python train.py --train_examples=203450 --horizontal_flip=false --qk_norm=true --moe="top_k" --num_experts=32 --moe_every=2 --layers=14 --positions="learned" --residual_init="scaled_by_depth" --beta2=0.99 --max_precond_dim=1024 --steps=7200 --batch_size=128
Rows from expert 14 of block 7, named by matrix and row number. Rows with one number belong to one neuron. Each number is 128 + 24 x the weight over its row's rms, rounded and kept within 0 to 255. All counts start at 0. Numbers have three digits each. After the name is the row's rms in percent of the matrix's.
# gate: expert gate (model.blocks.7.mlp.gate, 32x32x128), inputs 0-127
# up: expert up (model.blocks.7.mlp.up, 32x32x128), inputs 0-127
# down: expert down (model.blocks.7.mlp.down, 32x128x32, transposed), outputs 0-127
gate.2 097:131128127172118164084120112122118120146162118140075139103131137066109130155095121105122136115111176109135163180138138114108147112116140101135163124120138125113159111150146134082110150127124141143148167120131167128116106123097100151117117132090092127069119170097153133144091120108164145140136152158088128149123130170114117122162083154149115110146119182104132125134141152098075113141120
gate.3 096:162164111096136114171079099113119101117156142131099149094121095141097120128129172112176122109109139157131099135129125144148138143135111125085139155154118070068105139137178152135087090151121154133124152093150108149120097100127128151090128165139108117133099139103112142117114155150094162128136142122134136155107103125110145127105180085144119099147122140154181134152153122120145105131145
gate.4 126:120189134100148098150084138161120151121081078165103176114101120103102120129144100078135118134100155123119155162175156126125128126152140150124110113165178106088132119144132104143141120133123128157122105107122148161141083110168119146119129130145089134125110104127147137122098146131119122138151146178133145154153114117109146099128118124176141096150091116113180101117116107146136085095138
gate.5 079:156121090123160126144169147134106153146147155155090131117120123103102160117143147127149167088161105122102147162123126138139085127114154156131086113119130108172130086096101138090109092121154165105142082118111146126142105122125131139117144151084138106142139173118104151104118122154141090097115158125101187137121085127136107113170179099122153120112117121148097130132127161163145158138159
gate.6 057:139132111076165117145145123136114111137119119114154079104113162123175131096156117120128116155171134143116140118094151128146116182156130154152111179104104090135122085110102121105129119084143150118113105142127071107139107160157114160146149142122156104135129136156110184112094165128129130109166113070140140114158135122149151125138122136136145127118156091113128159102094121187135132107152
gate.7 112:132152144103108104124110122142135091175080128121100125091127109114125120159148130130062159125154154098161126117122180122139172091159108159118117141108103173142113129132136123150156136167062118163090110110094144124134129112135137123138094131108133080138160129135146114121170116109130099150121144134146103153094130175127128153143153150143145160134132145155162132119099129083148102118080
gate.8 071:154120117184087066139100139112126130147115141140139110154153096115104123075121122133149127126138122155100119116103149206141162113112114165116145171145137119143123125086145138185122143107178137139117111134098161130121098132143122088120139112104153129149128113110126144131164103140118137133107129105124126105152173140171174137112084137109136098180115138086131102119129128131136091129084
gate.9 110:115129084143180153089159117099105141134150162141152135137133119108137114143094138176119134131151124109122095116100142140129141149078150127160107159122156168117104125075092160124132119115116083097140137085112100086142102110120128089173101161120145090123102133105124155130117150135153126085123125123104129115137177151123108117111161122143165173148139143113088122124135126141195119143135
gate.10 067:102158141107112147192171120143148168120137089148081142121153105134104149091132120097116143119121151111061146121135126113101121116136162100061118133126128126111095115141154136125171140115139099092150089098136114157110142126124168130117156183128100168144135117115185139130142102121128139143146129109113150124122137109096134130169145107136141175128110127134121146148173100082111110145142
gate.11 109:158133147115150147133149118133118114159135099135110147096068177066141172097155141100137088108120154106139109183171106092093129121155169091123126148179116112139128140115141147118100143092140142146120111151092134131154130132160114136099139110143123145144091081124081158154104121136112146128146126119132148147154121108154120102113101115140124093148096149138167145126112140163124084114156
gate.12 113:103157157123170134158150161162100124144097115139111156117125108095117145157137112098166102114101133120070098161171139093105153099143137128138130129187130137099137111142148143127130132088114101120090142102138169148149108126100116142149158141154100097094125092136139122159115122118127139133143139174119124129167087168082131106123106101128132129137101154112186159107138097102168139107114
gate.13 094:115133108119154125185117085120122124123135095152139137139124153113112161129181128119113083090087148141095147173170115125122088127140178155105165114164116105103124142114109143123141084068158155131082124120114105160156131118131124106119140119156090141092124100117132122151125138162118156115158114151108158136150116127141129115151083083119139059141130135130169107133128113130155119152129
gate.14 084:128163123122125170129139132121115112128108131077120143129123119168167164118145105103147115102092148148106108116161146096083109113161144135118143118174099108142131151149169168120128121129104133120084101156161114130135086107132121123142155115139084119126140081106127123082122105113110111113148127141152148130100138081097086123158160112151163122126104124179154149126179057124147112138134
gate.15 105:127151116135098129150119086130099133134142166123124158138099105153085106129120133105143199147139183120138099157104106181150097127089112205116141124144137129122137121104158100131077085157093123178136121109115153122152103132117134116137111123108126147127069127103139117139156128109114151098122121165145102111150133136132151133089121146168122132149119177138133118121102111148154126092114
gate.16 113:134148120114111121148099126137102119103116119117078179080116077136120128128129102099147123122109119154089161124123134161172149179133134144057138123152150126124116131087126119152123098153112110140135162151092132146146118104099116107148152136138089120106121095128125141113128145124144130155132149168163095140166164135102157128140129169160140131165082136111166161089124097121141093103092
gate.17 099:060168163123119120120124114155131138113091111112127144123113132093124090163162113141107144132143115172086152134131188110119152115134134119110111125150123087118115105151175158145156181150088127105122113140167123153140107134134125135143085123126094120120138124109139127112097153108112074182156124121143106147111173174121129120145131100116143130124119141120187151134133102103115129175094
up.2 095:119129097132100136120105128134157110117143135137165123189123144129155115087119103136091129109121177115166103098148113141110147137159155161123150126123120104134127116108088128128110145144057136164133156166133140088163129136123082127150114083153127121116088104135162081118158187120159104096115131141117130079152125104152134152107123150125162123124104134161105121174143108123149092099117
up.3 094:080131130158147123087181146136130173125096142126148116136128115132145102121140086139109120122140074130114175120099137122110136141076134133192099102131106169148132125142138140124153134107138121115102092120105165122137111119128142092132115133129154121161168156173133099118099112129153068122147097130120148126120155175149126094151091170124137141132162079119103122107106149148145162131090
up.4 122:121188134095146101139083122147128153116076075170102187123106113113103112122135096091124126136101167131126144154170161120117125155155123129125119111173182103099123124143130111149148125133122143164117110116112136163140074110175126138123128123158092127134104118126128140106106166145112106138156137168127140156129121114105141092129122121164127093148104117110176096122129100149121099094136
up.5 081:140103118094146138098147125144096157136135153140121123109115095118098119140143133126133183106119138124162153137133148135154134127132104160102128113124107118132140100146149101091076104154106187163124099127119147123116132115137137172120108136063172076120126187130117138085124138117122071082147163130137124150085121151146086118157164126151146134112132131173161125112106119176111144124129
up.6 055:146130120118146133159165132109127103068140124109150140111120148127173138130152113144141099162107103130156099139107081055098114157109121082151151100131145100103129170156120105114107146109161127140128123124167130186094133125116130133113138142181129166143119123137150117134157100137124089130118124117139120158156121141104099116124120074134112116067131114132096157110149105179139154146155
up.7 110:144110120167160142120141143099127135099168122132169128171109146134135147096116148125193109114112105138097108150127077131115099165094136116153163123149165097117152127109114146111103100082193124101158144152139125123112129150138113127119173122158137151117099124127108142141096128142108167079134115122113149088161118077134144133096102132114112095140128127103081124138138137167142144126174
up.8 080:133107191118108091128120145102135140115118144115145165127135072162145101115108153133100134130125117128158108149122117156145137129105091118137119164099124112121133125133101109108135145113132160168127094153132149137122202127181140128093138132087162126112159157137110107160156143175114122180139112117171126145141104145091140130110121163133058152151132108114142096095098134134126149087122
up.9 100:071142151107160130087111122096111119126122164131127128096143096116163085171118115163132171119136152127180082139123159124123184118100127135166100143152075155099134136124133158092111112128063131125127137122103137098111116101141169110129091160115123091120108156128117119103145136139123129087121130124129113134094155149105133128114123143179147174154171150145138126135112130116155156128137
up.10 074:114160146143107092121138122129086099116092166106128121152110130103145147141146170104146154123138163156125121159167097100111153120131124158147145151154094112098160115111195119108129134141082132166120136162156166111129121124147101097136161131079123133126100112139086098142140149129098145127146125099204129096122091109131156143103124090134103105131133167133143110125122087164125116113113
up.11 107:092100130149109104140102155123126143084137164123131129156175057194140095169128105163099154135124114146127148086092122156171120137094095143121119117095141142113112134137108106130142119168128112114133145112176152139102124122103149119150101146107113104109155158124184095113161123122124094141118110150122119097103140140109135166139147139138124152114162101107083103130156114103146148154107
up.12 108:151115156151152129151107154160129097110135126098147152122138104134119110192109120113137155101161160107054098096119123158108116103118084099115112075138132121138115121095137122148108151118107129140123177145165091150116127144104136138123105157122113100109178118160109118165146099075109113141151122143133096156122126185110113139132155122122128149127158172149167142102134127133172134113126
up.13 089:143096066127143149144166169123174134134140097143170117163163143098096156125083111141151112087136154081102100126149123136102083148093145099094157109129139146143116145112094125144103078100169138084095132144120142130123128129104144129156134134169125122169123123116131159147142137140115095091133119114097153127124096122141112141154131122148119134089156134135084148121167142144174125150129
up.14 082:122152120119148184113146121142117133124091140093110139129144132173133154117168098110149119106089132159118119108134150095090121130151154131126139137164117123159119166172161154129127115114115118098087104127152110137134066114131123121135160128151083142134124086122140120109128117129131121144153122148132160108088131075089080124181161094126137120121124146161146146137177074098143086159128
up.15 103:114126128142095110142055096124114174142125115152137164141064149121121134144138131111102110116103121142153146125169129115137122153149140170085116128147116142114142121118172129141125112162141139152134159131145124139163098111129109163103100087138055141122068133106146111148121180083129117117155098138147117131145134123094127136122124139147096072139123132125184134168146141136128112116095
up.16 111:095133123143141116105138144155124134115071124126123139099141105154121100157131115155120192127111161123124100089138196121149148104119094150128163145137153135148164106162135151164122132081066121121102131169107143120130153136124122132138140150149148077149148141134105142111182179092116093116091143118135110147118154120101083145110127113140103121141130111119159144119118138099126112102075
up.17 103:093158147084152150151151135160134180111110115133141157128125111121115125203135102132117104132103122136075117134156115094119110147125144104120093121170118114095109092146140138121145138100163131079126106097129121170121103139130113151133143118155065125128133116133173139150076132139132113160144101142116145139148142140082086104147141102133127114105134123081168169138159114139147168143130
down.2 099:094121113149135121111113104127135170142109156169120147154118112136081135148133154138091150149178116151134169142123163144142127153092140139146091116109140146086100112108121096115160116121142123145112121093106108139152100089129130103088129103091105176137130191100155148133105152171149136136175145131138098116131131129136093119180124131162141165129137102094139117119089175130086150118142
down.3 099:125130092135177140116130079082160141129105120135119111136152149094108112123088116147110129150155114115114083108114168135111129128122149144141111129101126158119140120121143097134122180141115092089143112075087100116115081160096123114151122109106122131152123185136153132158080135137167072171138140126098146081161125099143131117137159114123145132107121137098128171134109159095111131150152
down.4 122:143092121134147116117137198143152107094115165090152091135166103143156113112106111152153151148184111138097112118097132157128097110132133118136138118116072114143107112131158149150138130137136110103144134171174125120089172185106164106134111144118126104142144149158104078105148122107118088138088123131093107133139162092138116163107152140119108148130149115163109135115126156132158135106141
down.5 080:121113126130169149106154136137151134131153075092118099110164173161114114180093104148122128141147121162103085088117136116109110127091111105139132144114105141175158146153144118145124155130126110089163181103158093133107119138095130140147113132180153140144140113149134113097124074097147112172119111113106152123133129117129119130107119159111109143078157145127092151151129155099140125173112
down.6 049:075146120120124057124134145112145152129106126159164156147086087137114121139134136123134140101105096166137177167149119118140117133140128098109109074112151115102121101147152133148162117112143140138107122157128155103170150140135114100145128087144063117127138116079136136111178194118132125125125130156155122134125158146117093130155083099146143147108128129136180097117133127130127121118162
down.7 097:102141142121154180112162142139152117158106113108152134158129160139152139117111106129122119128160140109122117126112163130069134131119120120143132123153114153146089120185116129137126176119067135131094126138141080107116159135149148159163180143132096115131136136130128119137138142126109064133125105106131115107101150120088092155119149131125176181060148102111138176113116116131130155152126
down.8 061:109123135185116106075077098141111144140126121127138131151101132149140105102087111138096138164150132121168109124118137145160118152126089152168149163154142121092141145119137117134134134126090122161146109147122146118159139121163115091139104086153116164133094124135092093109137146158145118088080093132149089115174145115113100118109157151137137112173140118144129120125151086138110087094086
down.9 132:096146097156151130115130089143135140102109093156153117172140164147087086128093130182117143144142093118151131109093153158139127180099128141156138133092143135117137150118161106166108150116097110114127143097126105122158102126120108112130086124171099138156110156099142114158098133156175106152150141141113120100148126135148106095124159134140169137106150121105116184161148129098147093155129
down.10 072:144154108144113143158129149143108090131129080128135091113128134119142122123115179132190113120117132133125109087128090143168106114139112130118139192111096094155155155113166123163110083124144108139136154148155145117103165190150146077133091146147146119147115099126131142110129081093127136085111148119137149143171131110137151127074137168119114131162119148134090095121129116136150116112123
down.11 108:130143101122138103124130170223144125091114082136118120101156135136149118139110119139164129160136099191091119091115112137178121114105118106137129114110089135148133152116121088143137103129125114072120123130156100158116137145143181095102135133129139149168143104148171098124101082138137120141124118102119165126140153100152147147093134120131119165131157126118086138135128134143136135171138
down.12 115:157148094109116128107149100158093108123153105127122104133118143155127105140095125131160133140089098115127097102105128148134107163097117131137127186131103136147148168130145107160061107149137095118129141112121173117148111155062100115132103117182108164163093114127115131081084092137156133109140107148104105135134129119153122089120156150142147125141139106112103151118174097153158120136105
down.13 093:159113145129094102154146099169115146158145148147087142096082111131116131147088152110127136141105113086171145124146080155133137120138134110099110177117121139099168171123141080139131130156130104156157134105112165132116096116112099138086119088132147141104115096132149138159125106150166156134147104147175104149141113143126138092104119154156113116185121133111125128132115116113093115108070
down.14 093:086139130126172131127112165165109110091106093109140123115137097150157097143114121144123142145156110113116137111090111153188115160123130093187159138090150121133086160100121113115183155094117082122143143129187102150119167148155162110132103150117159116122137156159136088115120108172137124141115122128118139144130133120109112103108159164156115156105153078133128145116112130122126101112132
down.15 111:132126134107122112159116139153127139130118156143104161119124132116139147131137089107117111141136148138118173153145150123129126128145178115106083093152141171083101108107121131115177130126134135146112088125108108165134089090133148121124164126070094140122155110138157156090126153146120122124185157147131114122107126143103124139166121093194117174151101101100153123085106139132075151095119
down.16 098:151098125113118146141129141117109140164126161131082147099118131129111159157099140141143142129143092149109122127130129136148132161138153136122134129107157154109130126113188129147139094149136109150196187124088129121150112121079085095165159093135141102155153166087125158085095180151167132123137174136148086137170146151117131147154145163151143142141136123113125123138141154133144111106103
down.17 112:113109152143153114095089172095133115119139144091135118143141147153172121149125114140104136117178131174092122114124112132111118118080098117149120108128139115172106116166137144122122147131129131140098179172184094095117158142153144144147135175113121107140133132128100093120149145103084098115116107089131144129124170116132117168097123136092110128092167145166129105142119150167152173150119