{
  "dataset": "aerial photos of the United States (SatlasPretrain)",
  "cond_dim": 192,
  "activation": "swiglu",
  "drop_path": 0.15,
  "beta2": 0.99
}
Rows from block 8 of a small image flow-matching model, named by matrix and row number. Rows with one number belong to one neuron. Each number is 128 + 24 x the weight over its row's rms, rounded and kept within 0 to 255. All counts start at 0. Numbers have three digits each.
After each neuron's rows are labels from the 100 images, of 14976 (inputs lightly noised), where the neuron reaches its largest size: "responds to" is what is common among them. Only what is clearly more common there than usual is listed. The data: aerial photos of the United States (SatlasPretrain).
# gate: MLP gate (model.blocks.8.mlp.gate.weight, 256x128), inputs 0-127
# fc1: MLP up (model.blocks.8.mlp.fc1.weight, 256x128), inputs 0-127
# fc2: MLP down (model.blocks.8.mlp.fc2.weight, 128x256, transposed), outputs 0-127

gate.198:161109100149175124114138072144073137142148128083103089083133099107081128118109122099133113119174150118130161158096144118117120101141142119162134145137124126115144122127147102119097149129129134092122106176117114133130138147129119117102141164119135147143118157169110148162148104079082162100112106139108088137097077124133144123124141113091151081081118118140140122117137141131127082091122
fc1.198:135143137128128162133159118114141121136146152102149133170119198095132102118174099154115123084131147114112089108114103144131143155078068126162161109091131145137129095157138145158141135177127094171157142119091146131147139170099111111148150131149134166065121130152118101124177171138149130152116085104156154122139135124139087129120115147144118128128118115120130125087121109136109137119123
fc2.198:153103141129153065147103104130114141141146121118101139094135096143110143162077130068121106118146143138129173144112148129134158123144156125111091126155131138108159133157138097135106140117134216080110120157168112111109124103102138121118065137113115082142125156141112146125084058107148117093121138148114136120114092147139144123121117093142136089151142115130123124142131120128142128153134
responds to: crop field

gate.221:113175155159075134161100103140129141171178149156151156112100091143135121107136133175128118111147128140138141120142108085130123122149115103118135142107139134103139175119173109152147129103134112105127092151154102124109149151159133163148149121170100143135142103118138147126143156161136181087145146128125098121117092128134141160102080143047115125110105102118098154150132145108112131100130
fc1.221:126155129159128111143132123109157148143168121145150134188163112143148078133155120129106130111119178079166104153152138087115151114122100074159129130157157110137146122133136118116133081165153116125114152136136109087099135163137101149134134081116107087103125121096127157118129144166142113101147132085117120128139097145127113183085155149114165149138150132123107112178140128092152112129119
fc2.221:154139088149150068129144102117130111139161161135120126178105118192140126145141051145133155116135208108126113146093165133128175114123144112137096128118145129124123153133129141132144097137158105126115108126145142099115150122111117143106131125137137120109118126141167147130097121174124108088153108140137136115147082121121120130097143111104153151141141081112103128172146131143169094151087
responds to: crop field

gate.145:097104097122123172130115076052131126132153096139128132140164139133100152093114103125149115105074129081070112085136123085109103109121124162122122120115111120124130155123143146112077148128103128131087099112131142106130105122122104132129086142105116101155099123108125130150127099125109113104175133112145119107150129093119083137121099109155179132118133158117086160123087123123120115104149
fc1.145:115096114077136152115128069142109140116207123141123126130154115147130129113106120121160130117086155090074132127131153132120125125116108155148129107130160140100119121154166099100111135117142107141128102086130166111153097112170092146160095165096118082168104123155147127163143092100129121162148124126112134072156137134128101157120126099146123128141112111111123109122090128144133137099080
fc2.145:112126119119152208115131135181111116131128132108121132146122132123158088110127131140141147118129098119116096096153142156138155128137107108136168129128141115068131163116130045169122145159106095130156143080102146103161168076146153142085139144113142149111132181145159093127119121127091108113119136115126155127127165152127110145146143113120110107161136118112106083138132099137100139121121
responds to: building

gate.169:091127102154132147093108127150155057152116118145148101130117130121091108124129149138103088141134144165096106112132167091165162096109113143142176139154170131124142172138111140170138104159100167092151099103101112130141091092134118176117107136126158113112101119130125139161149103130128128157131106114137130115077145156179140077127120131113132103138093101107127112094153125128129131143139
fc1.169:140104123152131129126128146124080158167102154135121125104065136120078131091106113119132099132093094141127184133112122132139110125097119140136139111105082148123159130140116080130127140118140080117167106123135129148116077121132156124124109116123124151122165137085094121122091086166110103131174125125059119161146096095092104106128125130113148132106140123127120140156123110133133172179147
fc2.169:143149112118140119145160137137145103127153125128183114157140085120175089116147146137113152109153130153104103102100099117103089155116105125122145162140100100124123171133122106147154148165168107133121135123118128145128152149100142195127091136139161128124141129172095141152162153134136125148104123100168132081108130146160143135113153140155135104187121130119121171099129124080130073110161
responds to: crop field

gate.74:099160145109114147118135098188099162167158153118119164123116129154150120098116131161167076123138118151115137128108140152182166112092138123102125154169175102128109129167129106122133116122110157115112136092140121142105131131137127132149105186146141136125118118145108132120136134160130069122172133154077080114129102128110113170153138127111074105140132143129147094154152113116118132103094
fc1.74:123151123149094107153127165128109106134117180133136142135111141090172130146099149119140093144114151167143093170094118128148152101154095145151129141171130166107098108117170158109142124134089130105152149107121140111161142147172110160119117138136150154167152103116121106104069117137125106109144116142137063106121111137087128120128074107134122111135194117151133167133116112114106149116125
fc2.74:134152099116128119129118196066167127086126161150119130100123105080137137142131169110118082116124116123146118107133109107140116138140115110080137119121127142124119088128143138157094118132110114141126137129149148100150128085148150140126080138119123127151134102113154091133083161105094125102114120162176085151101145128149165141138126102109087158181127135134117148194087130123139122135155
responds to: crop field

gate.0:136119105148163165104116103115121107121120067132120112137097105124142126089134082145136085134148148128129114101082085106147086109135143135109101133127121094138121124076125123097095139123129136186151091103149099079174136111076129131114143149131113139141105123142136125114179126095130108135114157132153167165080128166092154127154127096114116111126145112137080118099107137134102110110113
fc1.0:111074120129141166092120128099127135082081104096140137115165096155126115109123101178150119124124096125134138119122098141151114124134108112090144140096117101119115139138126154122182104166104195145114116113119092136176122107136142127127123164128131107147132154094165149102139101101146119124132161089099125110110154135140098151135134133154145125128158123152089160178086136146151069132125
fc2.0:115136131159144220097091138118136138115100111108139128142127089073110103081124149161186135140114082121134132123115121088126113155152128142085132142097127095120079145148135126082143148132137158127094115116152111161118122141136165157130141103153132113172142130114133094108140137116129144143184169079165119139133153157128113162118128113132134134135117169164134159141126123134117125114139
responds to: building

gate.116:121153099155117130131129122117116142120153149087130142156105113152144147213149135141086163127117139086117103134119085146111123108124149095087116142111111143152132094116146123158112122187085177117140094147127166136160148136124094173095122103122118138107099116101167131098100126138163119138183151114164155086140131104098113137120129144141117171142132116153115151135114135130133134174125
fc1.116:112125152113132140127147101107138083143117141158117141116111111091069107049116137119121112147109118117110157112129137108105125130104115150145119130127146114117124141158111081095121119137120113131072137117118075123132140139162123077158181129134118123143123150121084142127173156118095160084096102139095098186106133132125136156164130130103130118124094124109091102111172146101124105096115
fc2.116:140101104163134049163131178100119163129121167117109104122132146164163125193141101101101149141159156113132117117117115135082129114143129109091095153103091128112121134160134154143154129149143127140121104118140141110136145079117122176137106107131118130096111114084169125112091133155120098144159118120151143118163156132109126104107111134124114163184121126128119186125106129134130122158110
responds to: building

gate.113:119148113160143140179110149160141156140131095114127148142089089098128113146139099137158119139124067170127121106152092102128119156158162122154091186100113106143142089161126106150094133129087108074123090079171135165081145159103159122111155121122098143125145088119136107109148132171129124137128116149109099136137152116101143120124129111151138121130138107137114161146100130134116162129148
fc1.113:149119106081135146115109165123111112149162156111100127131131113157148129104128173120162123112162113123170176131131172107137106099151154132104073139134113130142142099135135107124095162134172112112169142127196153108084133138099166114137105097128104134165155108105149164120123132135136125106123125140094129157130124124066129177134136127152108107072132129122119176128115097143146124128155
fc2.113:118119123104166135127093114149119126147115134131102118100147159160145140116105176088123120099127132135132101122092145147148108119128116084136126132128148153084161110111129150134139101171141156118196099109200134127148139138180143136163093093129089096173063168107102155132126130121124143101145138145121168142129134126095126158095103156107112149117121157134138155122145125107122116152092
responds to: building

gate.239:086126080146165095145108075142123149127135123109107111126134168113123173152080116157129109129128124159113090130116149096160134115126141113148146104158170143131131133110140134138094135141103130105127140119120129158100156128176113168145093129148116173163172100117132133127152111133142144073141132128100085170151089114119141183117097106084126123128129101141120132162143116134105176087128
fc1.239:153163131101139115111110116094159106110135113115119146158111160116155083160128098119143095138172096104125159115114136133152196153110113133092126093131150144124140119146173118104117151126123123143136112094172117118142130111121161133096137065159147096109123121147133129185082127115138150142112100095170128127139104142126129143105192162145104134156140138111097143139123152116153103090163
fc2.239:109123121144124065129069049134115146146139120140115126135150135133120122146102107119081135103148134154119078122094163122125120125140138114157142109162183126141117111119147145154112149141081121142124132129116115147105155147130093090106100161148131135122118127121149130126160076130099141108193104176107125101105121092122127161119109129120123118123164089126143085146175117165135151151121
responds to: crop field

gate.54:104183115166095168152132097154093107157121155120155162135143113155076156110115131180109118140129108156136115131127100147131100124104149079124146132125135103115117135127161121138117110104114126102134135134137133147146094061149122125102126108123140158100130126087116121091135113123106111135127136117113131121059118137098084114154136109117100147208121168101116159112122127131105165090141
fc1.54:112098129115155090093107146105141145098122119157127126103113152143176161159093155087109166121141115125162145112088158099125170135118127137145102129143116146133124141114141160144122144123115121137168119120081143178109146207136108135130103101156120129187153141187173134145115138141146156144117131120133128136143140134168179099129152134134148128112100091122109142145086112146125120144164
fc2.54:131127156104078106139133127127146088152117108101135136149112101137136160129150075126136150145137155118116173171102078140122116121092098160120139145126122157136155139130114114176130153098110137074152155139147082131150127088095161118101125169097126176122143103193097149143136125114151095146113129128128153148119129122119119071121152150116123158191136140101157115134134109138146145121145
responds to: building

gate.8:133108083087090103099119184132121132121157079164128127151103119134136119120126144141089168153187091115135152092109134133146147133142111186131167102118159142082135120109146169127131110144130131137121163128136130153166157152101145122126164125121125087158135102111117086131155074144143145131169158137085181093117119110137138123124132141096109126111128115129149108138142096128117141116089
fc1.8:156134111102164117113139139124135099145152125126128107143113132120128165113152179090131132124152146107170098123137124116107158132132109133124140091119116101130109158132147159126111169140103142137111150161166169154146131146149114140112224072111098131136116113099141168115141143123152173115168141107126130142173101103136155122101097109120132133108133140121130141138101075126090128085183
fc2.8:133138142116100120123140128164089117132131129107086094130109070136118126139130113146142151152162094101130099113159101109087116120127079145135185114127159140110175119100176149160191129153162117106101139101084131139119138132178097095145112096104127112124144133166092134123142129140111139136136129138095140114111113134123131173124151157130106135096138131158102080133136106123081171128100
responds to: building

gate.63:134126105142094175121118132153113128087162094102180166096162087108133169145119100119093128134143130138100134113120149086112125145126146139115124137116102071123139135117123112144092135185109114154136134092092139127122148175118103148103161178125153123103117107114127104106156165118144092158110127141111161123141140138117147135147163105152120156127154144084095180126135130178131123097107
fc1.63:122147087132171152134138119159111121101128119086178121177122122098144152131120089120129160135140114134129148133125126142091171155154140159131110120180119122126142139167152086159127147145136113099152108114102153104105165193148130101149119176141113130088151148122142140145149136156186097127118121147115120139163145111091097123136163112123097167105128099143114187149137129153098133113129
fc2.63:145117119118120186095138138109143101133118155106113119149105159121099144073115138147151135119143089121180110105109117161159125129100131145139144099185163142170151142148129103092105146108136150078178111143183132167137145129164159089126119116126112177134150142132166123131076138164103116104150143075140121130137153114116107145112131086135113122128119149132129109127129131114170112112105
responds to: building

gate.179:143110140125097138133109119111095141101115112103132121123131139129130111110131123137069175106103111167140172142115085118121108184112114114099121091142122118152073150131088160091165137123100128133116152130155123172153143139135140105086127098093112079166119141134153138094114143145136100113118111115112099110128168154160105140126135074138158141165109140083125107162140093156167138106115
fc1.179:139133150161108126149199116133129111118121120094160107174119139130130173167159092105127109123120152122128113139102119086144131102147141152136127081132137139124130164160101145112095149103144119173136123117151108129144122144066150194119141101113161113086153109159169102144156091150126134136116166126158140174126107150105099114083148125089107124117152145146108119147154126135103123118150
fc2.179:113073129138141094134152152157210142141125129148141136092122128146126115154109096156093107154108144101132131123121106160094137107148141161111114114093121135163092139164139131120165145103155117165143142135144128132165101114125156132136156104107128138147143124109147090099089129171122096115071178109128086152115161159099088169113143141134145109162100122131112145135090141124099128138128
responds to: building

gate.6:100104142128113082168144105137084148080074106161114128095124141121083108121119109134123122123136142143130137150159167154141142133117111150167163108148174124144143095154133107161147143106117110118127135128111128127087134143135124108098085169132157154096117197114150086137124124131131142116123128123090122171153143100102117087107125131134156102112087123108167117108144137108101153116068
fc1.6:110141141118131135137151110125120145142106142170127147128108158095178159119143133144031118079099132094125149160141132127117148106137096118146116130124117104111087117142116159126167135098143139103114063130116125079107148145112161128100161132078151116128136104139134137142160141137085092119116144116116096123160144148169086123105091150122096102120108126112120100136115132129152094147169
fc2.6:136144146149159131114103129114134134145155085100140144115122079174078122140117103133197124167134088131099112090138135098152099116132160134116129146142168150131165085130108097143089108148095108127144193151132139156130130126109101118148102128201115126115114155114117122101082090122154153153165139120102145140112116107142109115126142096107137117146134136152099148136129119130096167131108
responds to: crop field

gate.141:119137104138126144094110117158115088106147065106129151156087097142154115146086142137139141134125113163159142124105125154123150124160166135114107110121135116115111161110148160109121110126133171111126110128118107117098129115143094135190139172152068137171126135081127156134164150156161099184155129164106142134152112144114126120161136119104084143107107111118169123165110146147104112120105
fc1.141:131170155131115118140108119174172128126107143094158094152107147142097101126146116124107149094123121119114169154149153134117102139124084164122107118124121135136109116142157133114100142108154122126154192110116157130174126139141158128122158130099135105149146138157134127181094111149140184148131146122139151095133063124131116075079127102118111088124116146105167079135162122104142151137142
fc2.141:122118138141159126122115080159142117144104121138090133153120137151121117152112096106127137128154144126110159143086126162116161087099143135159109104163085133126159112124122110135128118133149134146100148143115082121140149151126169142136156146075154107099134139119116153154128108160119113134093150111104165096158074144201131071105135137089122103109144111122147098154157136115176130085105
responds to: building